From a checkpoint of a small multi-label audio tagger.
Training: muon at rate 0.003, 5800 steps.
Rows from block 3, named by matrix and row number. Each number is 128 + 24 x the weight over its row's rms, rounded and kept within 0 to 255. All counts start at 0. Numbers have three digits each. After the name is the row's rms in percent of the matrix's.
# convs0: expand pointwise conv (model.blocks.3.convs.0.weight, 768x192x1), inputs 0-191
convs0.184 123:114118128101119158072124136125140122131142154125121109109109107125154134131185070127146107122145153172156158153154159148160173138168147119166130091113059138109119092119109093130098128132144171135112113123139109120157110140109148178121118145160106182106141158166114122147133130162136129114134170096121134143181180122161132138136102125158107152136120130160178146154136136142115132119119173149145119139142120168186083127158118179153111159169129139157116115156117120142158129122082145164176103116151112147139134142142119117152121104139129147129160110112132102098129140142116123131
convs0.185 106:124129090141102143152127133141134139095139086127164126103127160112130145134116147147139115108096108106115096107106127129113151099138161121198181148134145146105152136181078080147115139150138136129105158116141114137133133145117109138110157186117171123136139167160150093118132165121119133139114136118121161109171141091128213143108144149159173141112127107135111126112155148106124122176134139121107127110133181124126103172147137171109141084156170082121130136143090144142109135104153148124148170150118165123130151099131124096125099118116161171148167122120103133098138121140160132130
convs0.186 089:102119088087124166128160123121084158098114144150111119151136122120116098118136092110124099091101131143079119103144158131112093133136144158153101149162134130109153144131137144134125119172146127138108159201091115137100124099143131101132146157166111132131087174127115151130127135089109138092124165100087125149079123164090124142084097141105114114136128117100153171125181124153178101175159149160148157163091141126120136171106125171094167153118123137113161115128120138144094121077140127120127088139091144105116121129115126136105134148150114118117130138125096141119107109118091132142
convs0.187 115:078105129149111107119149138185140128143136104117088125103169137128093128098163121142156145113108071148090124117111101112119144108136103116092117126165145175140144122097112111131134144138147156140083080132160136133130131127130158135154104137121128141132150139118136120095145084089165148116136126117116136169145112130101170144105146168148118122130143121115117130168135109154114109109162151145133093155100113123097097155120158115128146146178157133124146092106167171129117081143133139195120176136127111098160195126099154092157132097110102102095087121111104121134166116145128123108
convs0.188 118:205133193132126127105147154112135117088111119086130191137087161170108088158109129113140106074111131145133109125103141119136156100099121114131110127086134130131130133106134141183117122137104131154149127164134162111134118085128158132079127111158167083130090125091162096132150145137100153142160131111156148130148131100136132112116132110129119103163148131121104111115126145126056092131152134147126117141153181102105118114117092139168130112120115126151097115110094126127130108098118116152122175109086127155100096098162128118137103160155114133109104129113115151108124129132167101107
convs0.189 080:101158128118173108123160131091135166085130109103127121110142094089125119118146128097146151175087117146148118125114126136109111123120128116151163143136149127164113139138125106156138154114094126095115159107109129079135076146110147152142155127146107155121083116109151159095123181155118145143120090091132149100141105110083111108161122134127105120095128108105182123134176139136124086169101139134116108136132155145144136109110100126155146136114164163124197116178117144119104090171144130149165152135134107146115140121136079138130142147129117054125131136110102118135132168163145092143
convs0.190 113:131105127086110147116121137052110132118125173110151135132071090132138148113129087133117127087122142154090094085086100134111146108134141123165083116114155134096128087128136126164139122114133086166130160135151138150119145114140153110081102099120106106122153177154116151156130093108119113101107114157147139118141107167109098122119132117069163101129149189122120124142159129105114136159130107163132120144136120117154091125150115144154113088128114128127146138141135112132132098136140122132130109152130103109133066108088163130130184081092096131099155165150108133094111145127147109145
convs0.191 071:140140134194140088154119123118139071114186165110148119111085130096127114101170093085154152108087131152148138160129110111104097098128130136113096102096120145116105137147117130159108158125089167116152112118125137113119129150161114084069158157184126094154134110086116130168103132126144132090122137138148144141144101119140097142130136154109157102104144100120112153119130134146114094122137161095140112170116124113122117104111153121143062127157119120114098185120097142100126119144164125129116141127118101123106113115105101114188077157124107126130138132125126088136121126116116151162
convs0.192 094:129105138129150103103152110132123138160145137134127126137124139157148169138135143114122117130168089097162116175143127102144131134117184140128091102100158104123168158131150193104170105131135126064112139158121081138161149093125139118091127117130142118101131107091131173100128109117100186140139122112172102125177141155145127184126133139143139154094166167097124109141146177143127118106131147097125143147158159099104195105117140116132091145102119138137096140126174106127139105161094136137131135166109175132157134145125109131119164104159152150122120128135130117112113167134127147142
convs0.193 108:116136153109151158116097182110130144134107109164120123090129173138110141155141130144153136112134112145140116105129183158116123154170132101120093143099055100121179142112109143101141104112100150114125116124127142125129065131139086148143101136104127145072117110097156100152125104119139123152128086147147129134133122159092131146155111131164097133160116172097120093137145160145073101106139083132118125157127107082147105128112150146151121098124186119134172096144134073164096141134129120125120135129112161146102166119092115163128079131125153128163123126139119142127087124135124139134
convs0.194 089:140116126182120178101100133163124159147124124097144159124153157131128149142162164132157132113077097090123100143116162087120174172142107137115162132130117107118112139149127123131139090124110114130070105146079078137102131120158094150134151136100150128094141114118099144089141111113167138136100112184128109138109096170107110117052116149143104104146121126078096105145120152139118123107126129099110116119096145123111132107109119119086128110161138121155149145102200140115089128141149130125145162102130150108100117125175153122105127100107118136153130134132135143133129162129134106175
convs0.195 132:092151148119117125128145134153098127107119125112178142080114080143147147167147102105163129101131145160138093129194159106118103108101133111162111146089159174121103152147116121173125129181115137122134133128088128125123156136130111161132177105147136117114120116121138118136068108121139155130118110086128140105127073110127119134074070130106122121125125104124118134128123127127169156110132119096170112156118133104096142124107105133169148115139169172128117097089136124145106145128166162148094149100120176096117100106127116097151174167131144129153118093149133076119115126139128120155
convs0.196 084:113099124093135174163155073127091121136092089121112096106129133118120118093123173124093122095152129119144128139151094121114136143108111126139100136114111142106147130113119128114130122143115081151153062131105130080112146105128122124156093115125139151156114120116126114088129104158086123148103124154127116110106130173121126124129128088132120110156142062112121104131160179077147094147136142114119154139100102109120133107131121134117126074154098109137143101113146139125175126126118125106143087142119108109079116135189109132120135182116085120128137079108183120141169105119143079103
convs0.197 135:130122126090162121126114133118130186097133122130107084098121102161141152134128141138133156138118141139142126141090083076102147133114148138175117145112112132106123137110128105114142105146080110097125111130145129148089111078150155106122087119113120135128143126109145185139107102096143145152099181113176122092146123151090122087117144134112159128151128154115129091106108132138153156130120090141114151146148117121178112089109117089194073133124130139170141122117143076103109107116117149151156164125142120130114145080112129143104182097105105150135179141109095096116137104123135147134
convs0.198 118:072113141161152109144152134175142121132111147182115131139097142120148158110112137095113121128104139096117116109136100145112135115135147151144103134122109192138166148111108113168151126156148197100116100149102131143120147129137139130154132104128123132116172139096128127134138128120166149135112162124104146153131114143134117108116106146135117080137098049107067110130110152137102127171136155148122145140146115162100087143130143120145124146136133113113110113168148091188127112135156153142110162123103141133190158151096170134127101110098149136138104168156172113101132111119125115184
convs0.199 078:091120105085149100075147180119155098136103125111170151117130152148062147160117111150099112132111113120097129127133116137113132080091121108147104110113078089167106148161086127107085138121121125113157108128127129081122112143099159110125141123162117148154106111117115204165083142160086104144128142113138130147126137110157149175104135119103148114161124135140195128139127151115113117132099139119118155115119128153118114149109142149117120133141101114124123083158117157119140112119131116161092135113121142164115139156085168144116141096127106127184119099094101110127106138142092134113
convs0.200 097:090096111122145145074126152102136146123106106129143102148095154128171123118079151130136136110102139082157155122126138102125127111101113138144163131103116141131150136119117083149152146118138123150150122124148090164126123138120099187101103118159132089090130081175085090115135132148117159169126073105130114095135160133106114126116083144124158138120142167138141070113136124126104145094138118134141156097084135155129146091085121119117110127159129185111102104129096109125154134151118135070125137156151092079074150116142115150171140123107109113153128127148124093110143122142117144130
convs0.201 098:131151139160163130102152171120133094124197153109137123151127155099123107114147125128115097182149116126105147115117128134128136138161111122109159091172141118124102100116119104165124146111163148157117065105138097144112125108148177133127135160091180114142144120154162124109119086123142141114090110073163100143124109102164128120125099128135148126126135146110129126126156137174119077132153163106131120119127136075119101111133090109136096110101132103131103150135131139142138092085110145131144153090116119107134159069127135123132138087130061097147168093159123110146100119143149153115
convs0.202 131:131089098109070149103127131116164143157124120062194123125092065134131098089102135161128123134111131146105094149090129142107141127151128161151115161093123152122195133129128099163138167154122110149096124111115127134166146117134090138152092125104151115164155131149141107155144137112146143119133159159113122122108123096134166111135139119143142127113173100094128119124124144102094133109167140124180105125133100077165143149115140154159123099133129099113144126149123112148161076132127116135139164105137142121131112114124102142151122098159172128147109152117072093110152165125131119109
convs0.203 094:120120115134146133105158145156149125131076130132148143134119094162145174125113133138119104114099153088096109116105129148104139091137140169110121118132127146114151177114153125160087098126143133092142153093150136105171137161109144133132145105144133126148151112121133165103135150079149129110095135117127126120105140167151166126122146109131176130085137075141166146118157108143111159152114145101142138106121147100107119142129138165098120114103143112085102114113149103168128136067102159113089142160142108173186096145108121175127103152109142116084141081121114094130098105103077114153
convs0.204 127:111114101169126126123128178155107086152142140112135098114122141141104107127178172146149121119092085111106124095107094105155143114133156130113124121157128101134141096143116095145118056115137111114132151121116168160094137098131110116124134154162122119108124147157105129065097092147098138117168073112125147160138099117112127114117104158134154154129130129088107148132153109119090118113128121083185141102161138117155126131146183118123133111148116151144129148092122163114112080122175143098166148147097128124091141111120178143155093111097135139106155127110092163102147119103131132121
convs0.205 093:133104098129123121132138151102156159150150104090114152156101129149137143106133122132107153077076155160112135133132107141130118110127121135106122125117107098128151098116132121132114140157092103082159122100145107132118137143095116082104094087110126128087162160129100133141131110127103130095116119128163127115127092084127112091131151135131083135103123074126139142160138146108134134122123064114137119100097102151153129117148145124132139099101160181133114127135138170099166138125146138107116117131133157079074092133112152086151136073160135124112165129053083155157159097157126130105
convs0.206 081:114133173140116118124163141131154137102109112147083106130101089118150107182142141142101109172078139115118113181136079132112137131129128142120138114117120128090165146152146137136135145132101080174093103165136123151124133116128174126146116082124165119093107152077129154142168096125117162147120106129143107142086106097142193141117130128132155105103137091099124137150119133128147150141135124131099076125136115147178119104125125111131167152137162114132090099112119129135109170125129128158130127130153103149147115132142175100109181208105110121117169129124140111155151102117136111135
convs0.207 113:114114121122143109168107122112144130113140165165076126157148114094111101106129106131153089160102120115098155098160102125089147154131145088131169142089139157140136097139123110134150107157104102097131147140127068158128122144178158143117115096139128124106154127103144085084126143094123115138133177113146139094154125079103131151142146132136132067120138134158092116146090059098108098183114139127090125146135166112108075178095124087133146143156120130098099132107142135138137152113120148111133108089120104158118145109150137094130109119078126134140130111129136142127135118151134121147
convs0.208 090:136148148088174126093135122114129102093141137116155129147145128127102078136143133090137155105135129142148143110110121153092150154147125146143106135142089146140122144154111136115148197158116113165105162130130083105113125156111090159095148106145115106093145117172126124156154112148109144134164118114101089119131132137133092135103135104119127107135128152131167154128101119100160100130118157151112131111129081158166090138102188124147145097125107147119124135110121122125090124082158126135109141137116112204141097144150110110143183141158112136175167104152110087127148187139126163145
convs0.209 099:083158123127127129131117117121123142125147127118068124071156095112084148191140134090124140138153108109174097076135077127145053103153139159141115123166132100076103141117101138142141095063122134105117136149119112123148101108119119144131099107153103124118103134176105129082109152092082139111133160090102123119139147134101142133129121155142134120186084122124138112117146115128128142162114129130125135183165143110101109148099114140108157119128103092135134148145129129123137108089083139142144107160106146137149118121140080138147097126135128129105125135160093130123106136161140136145
convs0.210 082:106165117178123089097113124128105069175134136101134176109113068145103143101123097134143103117119109121144110145155142134144123078097167175104121102101116152108134138136100080163127133148111144080139165110104092137159141119092133165129122144144095127155144120107160100091201147150167094126114103109174152109152173125111094094119149113144134124120177145148119124124103135123133105165109099115145132125133117121136141163086111159097147162144147139132139105113108110130122151132132181107126138156122121132147189122097098124117147124133108118130137113156110150133131147109124139119
convs0.211 120:147178142147098109129101137121134112122119130167108123146167092178085121119151136128127112165132220125137133116122115130108098119128149168117081124136136093123129138116125094110147124147128153121121136163141108102164073124154149111104162109122105108118104139159162112173117114082117128173150083122167129099132075094086128071133150156121144156148154107130102140156112180112122109152126141142118120120145096124111111177106084156099150169132126096157157128115117120150118139141124119130094119148140124126100139075119119119085090103114141129128116137096107116145160120150128136128
convs0.212 151:124130095107132122132154102170115104097176121124168139126123124131154124102128125125148121123157104132152147083141146100157140120128140142163167148138144154161099146157095125144129133156075122156145112187085146132144108133119142085148137119148113183108141147140139100119153106120124106128104109111149150103154117145158189088140104100142139130155138170102122132121163126118113139095101119119117100113124106146107083124096109086188138081108168161142120128130140118103142152167137147102129125141151139129127081094110110107100167126126143171080123113125170081101134178148131096125
convs0.213 128:141158104129115160147094137117149122109112115126085173109142128085132107135116153149142120171127180124140108170142106199098155141102119159106095124096144157079111100112120127135139144139156140114123128145109116152133122119123122117147166088117130139146187125140099109143149099077122173114150175161143106115127120131150107112154136113145140152090147170128140098108153086094142112098100133143152158108178108094099168096121107133138138099147143132152120144105149152143138142147127159145121178131137128125174080076101157130158130106128120148129121149122119154137165134164156094113
convs0.214 083:150187117100148131141094125112098162072153134144139116138138094099127109127147136106114131132140091157103174129121118149112139181122154105136091105150161137161107113151125153098110114152129173130136093146178086117142130137124102145097148111115102115173121084144112163136143146138101156092140130104107114120136143104071136125144099141107138120135136146120133135128126124113140072100070109140125132114144117123132107069092130106184136118142135126120157146128118118132121135148086157109106147138126072141137102169199081098109149155142120120112117104146150169102151149136113105130
convs0.215 124:159155125109064102155118103160120127146123156140086104127125095130102094112099086126114130138162127180093097085168135122109140105107083214133113134160106157118143082109101144118149110118107133141125114113123110129112132117148137104121094114089124161117093140113122139098133111188132136098131090134106146133119122121138127137114159143091124112133160129171175141121130163133120148122125082098141154107070116164111129047138144143140117165101143106141137113149107103139116139129168093133122111132121096113112091129147134107149111131140150143121150126149098138154121117107139155090
convs0.216 065:101117090156133145171130143126162112110099098127170055171145106155059131114090135115107132134145142125154141121131161087110144090121124145151127126150137097124147128150102084147120133140125134139121156135153132092127150133096151117107124152097116145107104119144100136162164137121139166120148089137126145145161108111140132126134153144122154114141102174116103132133107122178116132113099107128165172123176145164156115123134131125123129128138193161112103099133120120116117139121118118131088154109164112133117125101121094182087160088103150078126161166171152151124173115138133144091
convs0.217 076:143106153132114096110102125130130133142173098102077168161116173068063123111141147118105089102114121158135157137109083134114094152147068103150138138116141116098116105105082096143122124128156150107123125129118160102151184126138113145139154085165122148111148129113067126110132101133154154145108105147149117086139139107160152140124155105114099137100162124129192125110078136148130104110137133110103123116141115144145140132153125147119145135128179129151153152125163118095149105157145139119124130068130104106118094140145141106158125120126094104105135099134136152177138128116157123138