A small multi-label audio tagger, trained from scratch.
Training: 5800 steps, batches of 256.
Data: trained on synthesized solo parts of chorales (CocoChorales), 39062 training examples, 38.0 epochs.
Rows from block 5, named by matrix and row number. Each number is 500 + 25 x the weight over the matrix's rms, rounded and kept within 0 to 999. All counts start at 0. Numbers have three digits each.
# convs2: project pointwise conv (model.blocks.5.convs.2.weight, 192x768x1), inputs 0-255
convs2.155:490457503535499484510497537500487508491502506495472534505491513489523521473518460516545522490512481505473507576543450469489513497479499510497499487469519507501506452488543525523486484506458497507469483495498484492467534501513499507477504518550508529508489493498486478503531493478553504493505477485544544508485517496537546488503495509478457498509490508538538483538516469516487483510519550473513536488494506503494499480536512500495557532469562490488479519478488516479578491486490533495521519473495456489514487437495561491513486520531470499477496515513501489495478470502511444486508501546494520492477526514502513506539507492526513493507519470502607553517532517486492494483497503480460495480513453457510545465529486526500507501544496520520511531476497509490457525501476497
convs2.156:523522506475536498559480485517492485511475492498514518482501482502492477492512506504489470470499459509508548534522455461511433488497532512459528471458488472471538508515491488486473512486520490485505509478518517499499539491469505505475516487500499523490453512581525485552474467508446499501500499497536492513519516479503537536510460502516487502486486488458526539541495504491500470499491493470497481508490493533475508478507546492555504514539524557497522475503504550509485519534494502501484490475462459456539481494490512520524465467515550505518497486517466475460484493504505476497487505470481512499461518483524491484483499518527504499500523473506482490489505548496492502547501505454521528512459549560471517483470512486484517484478482488549487432468490507481448512454496461
convs2.157:484510501488477493479505460498482549471461492523498515469473519371494479488519519481463535532519488492458510484519480472491454476526503524519512502458510534519491484480482494489568502447507495492502477552523485491526527502444500474449511512506521489496474497440515475491450510523455526513493452525544484553512491507459521518524512494491536500493506490503493509482495530470499510501501518457505512481490528476508497480468461516505477501520511499476487494487487510527457508563494502534494506483525513501480477503543475507508533476485554474479499500496562496483441511519468521481496510523491508467477472476499517501525504484500481480509494494453507586492482522498486510484489502503494494511503517521491519523506479499485509491494481471441511529503507505421522473516494500
convs2.158:502493519480479505467492511493513469492500478507477484502481529506532518574504468508536504468516497503520495513488534504516495481509490525491506481515508512461468496478491498496531499471532509516478477501462486458501491498490499505515507511491510481506539484448506494496491501504556488536505499486435515518464513527468482517510540486482470559512517489463507516479491477563512484469487552497504485509488499531478486465494488521447498538482544493504510491496502518466508483516480485503507510532512507518506542536545486494511451490517488469472517505494544504524502509501497475499521500509480513531497485523481522513525463492508493496494476487510522445521486531547486527513507482460580499518456537519510524475486494484428505489526459485494506538493507511479494512564521499
convs2.159:477519519446499498515472447515516515482459499484522494493499511496504519533499545490461508497481502531558494527498464515478490519520492492492469507538482564492507478479502483477508485557539507537492488567478465522477534499471501514508466526458517473501491500545508556466476508495512466456498529472529499508457447499468515474505471505509508504516540496489475531518501483529511495500491507521494485509536512504527487523483497477537516456491505554519456476491470487499530494543494496471502510524511521526495522465513504500552504478514517559452492479538568502518497513531476517531533519500488526536533456478475494491506517513532507513506493468517546479483523535481509476509485486518491497512550535393493515502462481504502514522454516526498444510526464490490522510522516504
convs2.160:501502517456512492482482525498492519488512494516509456483518522531504487495502529485462485486503502468473506499572506533501482499511508502511501516488500521500508535478473510513478480473473508468478511467501500523516523515506511503500510520461488544491517522496497470541499486500520512500496508536537455551501516500486498494483500480527522453484524496495506513535520520474514499460489539483527509504484495504537501484463484470469503463519522479502499488487515490501512499497510526526532530490531499457503527506508544488497493476532479568512507491514511522473519496471464502540492499489489472510587530503496534526518507534496499518475484524498485553500491500520513502507515514462473492494516473508490513516474510473458504513474475506475480535486494480540478477515519525
convs2.161:478490517577521504496501580508503471510524495540519484495523497500520494531523423508504533515538506492475503475483469499500501502534491497510534527505528475491480499488532518515521479477537541533519515499521514493471516527531500486513499496492500549522506503444487526448496501469502501529477418518463499505508470490494447453479516490511508520496449493480513481524508528503485489502528486535503496492536500512508508493512516531519504476461473513476510471506516512474520512512507527508479515470515535508549497506463481484513496524504490512445506503456499510502522515492493518467516493522494498505450499484475489519500537502498481527473510479499528503517538563491524499492536495514502524527496501480496492535519512524507503538532449492489504497480506508498516494523489550
convs2.162:520534499549552501481516529513469495495519489506525507484516472520481488484482500533466516486514474467473501487510490457468544492522537509474465511472506513551508559516491492471497472484494476498499492456512475520524526520500527526474499533515536503512497506521533511498539509519411483494491506559446523513519489521481486508497514478490506510507512491510475468498496511497506497507476528507507492500466448514524490508533492507501509486509541501496447499504489472524494513508512475505486479480546503508526485508486487500493519465520514520520505501501520502524490505491486535541470517480506481512497521488523534486569519489474481480511462585466496433506503529496503531466502509529491511482539517434475469511507482521577497453478533493502492530526515546514551508459501490
convs2.163:492496503501474506509534482504507511504454493489460578505493540495532487506507481479484509530511462535486482552513545484470458545487488519509536503447500478500501480495556484515501500547503517517528530459468489473492506504480533503457504524446476437485468514510490500496481493524503498544498526460507498527535498541507502501493491503485480508495480487478464511464491493505464524486489515463532488510516581488454470497520505530505508543530527500523531504500525484515541511484520498505474512477463545533529492513529537497507502497452535448498508465510555495487472519495520548447495498494524485505474546477464520517481528485455456479546539491425393486469474489528511484491488484513581467543566555512510515511470517490513496516537487441506510457528495499499499440514504496
convs2.164:465512497520494473525532515495496499451501507480490503519498482481489507496492439469537500540510523511504472506510511487485546483467542503532498515445482487518494510523529483489527521565553507483491493460491496508512481504476545545536500498520468492481469499506497536520461501529534468507508428501525509525509470528501492519514464507478459515520523484505451494475467512534489507482477497541529505514502498513468519490516503507497509520503538481539474520511469504464504514493557515504507523504538517443510563515532481468483536510504489493474503487488510515538527477450487471489502499519482509463501512508457510525490470512522503527476493517554535466524477503493509517412526484449466539472560463528528474481470515500509504525550511516515525453493494493527456486520470516
convs2.165:511483507529499491517469530489483494481459502483505556512499519462479514486465547507491466478535539480558520517548535529483491535539505500457514483493483518477517522511419500505522470523519429496527508533553480521462516503526508469485509503446487484489530518460521534536470499499518494469522550464522477516527533503511461452492508474497507497501496509513532524514474473564482507498469448497502497495456479531492555486513496481520476498519531498503472511497467513506479532528490513482510478511475504491505464514441432523573525466479504497476511513513480521509511490549489496498471509545496539491475537528524513505491523501490519503520567473518484506503490532492499441501506542480446459481463500517481499477505506546497490500550488518477500508523499518500509534510501481
convs2.166:474452482558502487497487520512483524522486492501488487511494488555499499489489473505459481481520516504452519495446432504487489489503511506508492456422482516483517495482526506491497474509575524509480475532484497482500527465515498514473528479474582514496435523453505490537440489520514501527516509469498506537507499486415471477496485478479517506471500511494494498508523508479506487498474515473479490540462459527537480497428495491465527510498542493513484525487547503497520514530467479493504476479457514509538482500507484483489535529507537530513487520513506506520470503506511521481509492486503510549483491490521489491557555457484497508526490482478483531524545470493498531478499466532505477519530507449494497526502497518518511518491478493513500498434514489457495516479459496
convs2.167:486481521478516505516483450491498520441541496508509522481504476452508471542511484473524520485486504512458510444508495521492490522496483504457524490458508507495455518460472490485516555475492503512487506472548503529527487491521499503471493528486504516499494489573499538501441508510532506493493517500489478521492536508517529474516506496482506511521516509522508523511469531513503513482465555504521532523500516518481483478434504502508484481539488516463502472503490469532518514516527529507510506476442529471510486552505525502505504513490496481490517516493532488478488494480491486574501509483492502460500487480489498490539479525529483511508546464509542505488470476533498490572499495489509486476566480465510508516535525478479524543516520494487504527492532497544484507543504495
convs2.168:511525514481512499530511530496516487462530486493511452500489537489495504447502544530512472485506485470451469503468478487489498471508504522499526508495495532514507574491520526487517477454459528523476492543482507509481533506453487490536494519461500516496530493510502482540472509516429503489502469563507529431522505475523450437487507532509493524481525482502535454453504505493524500522495507462483452497462500524499526499525456500478454490511490476487456483510483481530524512519503494497485496454506497489499476506514484477579505480484499482449509498516518496483525508469478473493492516516513505496518501493463491486511536499542455484522426520499491519504458467488494511544492508507548493493491529492517528500555493510490483494512475501488452463481534507444482518460511508
convs2.169:507488512594490492507468548499493488496477508471519470522496494486534534552500462503484501462480527473492481442486507520527517506467515527521458489483513513514484468495503509517488547521520533521479504484471489501544521519530503513542500509554508500510507513501489478481521509470562511446485470485460523486442499531532480508459477477515488482523520495491538504526519493515470493511475499524522511507528509526476502514481552510498498508521532498491530496483500484474518493481520532500481532526484475445520519486481520490497510490502525532531505491515500477507496492492491512502508506455504500511469545520554492516512497511496518471515519427559583507504484518460494548551486517523503493484559496460524534467466489517457492543522539511520505511524495505530476497550513513
convs2.170:485549501504518487514507475513507499506496495507482562491501478485500522537473464506544475475511507511503509529527504494517540457505487489502466482556518478520522419493450512495500478518515536536523512492570474501548509497519486478449493495513464517503483491458534496503534512518512514487495476466510485516486510519483579507512487508508480536472509482476498483505497498511498522518487444531491509507474511505532522491485476496479500481471472505483546485536480473520539478491503500498493501466501482482513519493560481473490495495516533467488501498543515480500512489482494493479504487520509481484467508494537505504541507528515496507518496492545521499473516480466496531429518528488492506492577542523488533478507489496490497478524509517498525475480516467515466521465509522
convs2.171:490580488511506526467482469494483542506515512494489488508486447537487511541469537459525527504467515483477499503501524480494497513494536490477501498473501486487476476483518529493501521466516513527511510530511508519484459510463569520529517558516490501496492489489498480472476507528485516494495454495491482501482526469504477517549518474513485512534501517486485528477460535472518517483527513517509511497524571544535499523481476504444477499494491472510469501499508450509498500487493503511498504474499562504466537496511461490499507443501483524502489510466501491490523505499473496546476497480513497545525510508554490514472483490496550518509558500512463512477489493520522537546492498490531510494472460483458529479517537512502518573493533492482510477476501491506505492490483518
convs2.172:519479513539512477526496446526506491518504509469499465475472509542516515478525548492508499517477470492436505492454515489496493491463489512514536502463487516529500498504471503502482462436431450454493498484456504494526492487506513512470531533510541476522479497413518505499551501460461460487493501493505484510529487516460513489492542463486451524493493514495464503492493513469493508495495514562496505505451480464535479498522509511461484507486498516516507500481531529504453509505498472507519495471520479460448538472487485524481491532522519475524502492519535487487466492492507414561486513466510524559490442493424486482472440519502496474503523463482511417492448436499525503441507503511425546499420490579521465463542464533521504516574478496513513466537463507457533500497493505
convs2.173:470517485528501521525489545520443513502507505501552507491502508523481517493517476493457537523500547492486503503477549547498483457517507496515450536487464547507484513514498516497555483551470495498494502458511495499485500490525472467498523477522524501481525514547518463523501497514518514486500474521467499484476499486468481480524518496492498504493512519519494485459487472480502510498534469487501517506504526507500472510510497523508531522520428479493511514473518506493497484500494510495507525417482529516490549505477506489487457509521481494528550492498535485513441514495479456516468486550514495476489461482494512466482499537494484509507424504552507540503533483489503516499472480489453515469508489460533489515519497515491512470498480467519505482491502525492461492486528507
convs2.174:491510497521547510526500539493468513557487496510496515505500451541462519546512538491476549469505488526484490508486463511468494508509484488482526500454492543512558526478565467505507523496491508462459493516506470467502471518508511517460490542540509546497522510573500461491452461523498488519508496498444491468492484513511477486484454499491464471503515471534492527488463494482491494479510529486507503485479489504491503483466487501512510494510508491509527523517490462505512504538492512523511502562510501543526482500538486514511509490485490483498495455501526491500532506487492506507474514451502521528458482471450465512498527477505511517514512463457501498534500573494538490441504485527551527487494494468456455510458506479477532531530497491542491530462475534485476486477549500
convs2.175:480525491501470506482497502529496481468491494499489452508495477484561505492523488475496511507497506535507489491486444484476480517518474479487418521499500529471489547494537507508506507423515413492426471502510506500500480464503516446535499499511525505476516494460526465488476512478532500534498479507554460500498495461544479471511540517508492563491447491507524507523486476525490489509496517458492492541449469519498542502559470492522578462425536509505481520518516524514502489492499499484487507493520523500518471527501530506472453469473537472491499515520505526487501498406499501459478474447514502519452493497505499479507537480482516495492493507582509516482476548482499474540515496462478509501474493505516463514583503489503517542524480513520481478526488516465480499538511493
convs2.176:503506511482475503480494463514469495463501482496504488496484487519448477482504499472499513519488487504462502496511553480534498499534508510516470533497504559513488481484490502515440524475518461515509491516491506502512490513483504471448512553523473478483496471542508487520563537498540490458483524496552492543499495507513522473476507514493525519488501530496503513525520489547527504517513509501504515502477524495525512491548491495530462553518516490494491522460515500494433507467503490484495509524514506474508523492479482505495507473501518498487512475488512493493480502498527514531532497479509508472479473482459528471493510507498501487493492507511471413485431492508531499442507469502488507503457488548503487560535512526526492473512481522524517492554492495513496517486510512
convs2.177:498516506493506504519493552516561499532471467501493540504510480501509499481479475497523512462502490480466494489544515473496432481465519519529504508471496486492455523490534503502478525522493465549475535514470512492499517504462514507444513515530492528516496489453500507546496515494486491501491463518541512465508520520466514497496457479517499582500498484486485495474503488498509509487503498480530498511540544458532527482536477497474532499477488493484510519498530460490530505500513523509492491479505500464520541465509508476441515518472449489495491496505521507525509530507495483492516484444496515461521443503472506505557491507496508513484581514559582520519531466516487503499487537515547478514496488517460526587435496515481501559506485518502512507453524528470482496479491499
convs2.178:504455518510505528499484517499524500500536503499530496515495507510472495490489519489517493537493493474519492522561499467490494458465494496471522524495502509489480473520501497490499552504518535527510479515484467484512494497477503490543454456514472532512495499504533504494484503528565500502528500533498515482539498511463536493499538492478519516508488527532518463486499501459520495497477504536491542486479534507498508504476499470510505479479490482515511527489541503527457509527497478469504492497499496491509527483532519484575516527484493484505503477510463524524488488482492504501478499545478498520474504474454494527513507477513504487526455511536501508501504495516497520519513478486515517463571522478508564524546507514470496436493502506466510448521493504495465468530503515
convs2.179:507535519560480504491496443518526470482450474496500435487473527502512476499512480491550474500504525495495496518500490513504477428458488506514474477453477538502487571515440527500501491514488486463506497494489471508501515545496508464506490539505490513508478495467492561532494489523526495507506529523491514530513499508517526510464443508502494507525529491496516526503492523465538511464490530516524494485524523475523497506505493486523473467443525505485516513522480502498558513460471500495497499490480484495479549476432523487488490476520538514463484542488543502492502497483504515460484503509518503508479480487570527506512472493480510499524509550495566505515492474523488500487470503476515510481554520499489530530398501535519469474458491501479482488520469509506485471500536506
convs2.180:496503495543482506520513538498515541489497551524498437516496489469501500477507519497455490496475493487507517484517565505512492507511510494481487474506527487470511483481461513488491548513525532493499477502495465498484496501473468478511503473513530447499485500500474512508483538492513508456477505505507479486497524466506532505507491510493483552474489489492476516480464518539521515515494481514518480457508541501495483521511530490483514512456415519501544495511500498489466495490510521502522498487510442489473523519476516496545490485519509518526488499499507486508517515495483465543513508524494474497535511493559472503505482524495511462483543525566560480516523507498503488432504526530460512490493525458486562478484487508487518474463525491496479537495517502521517495502536490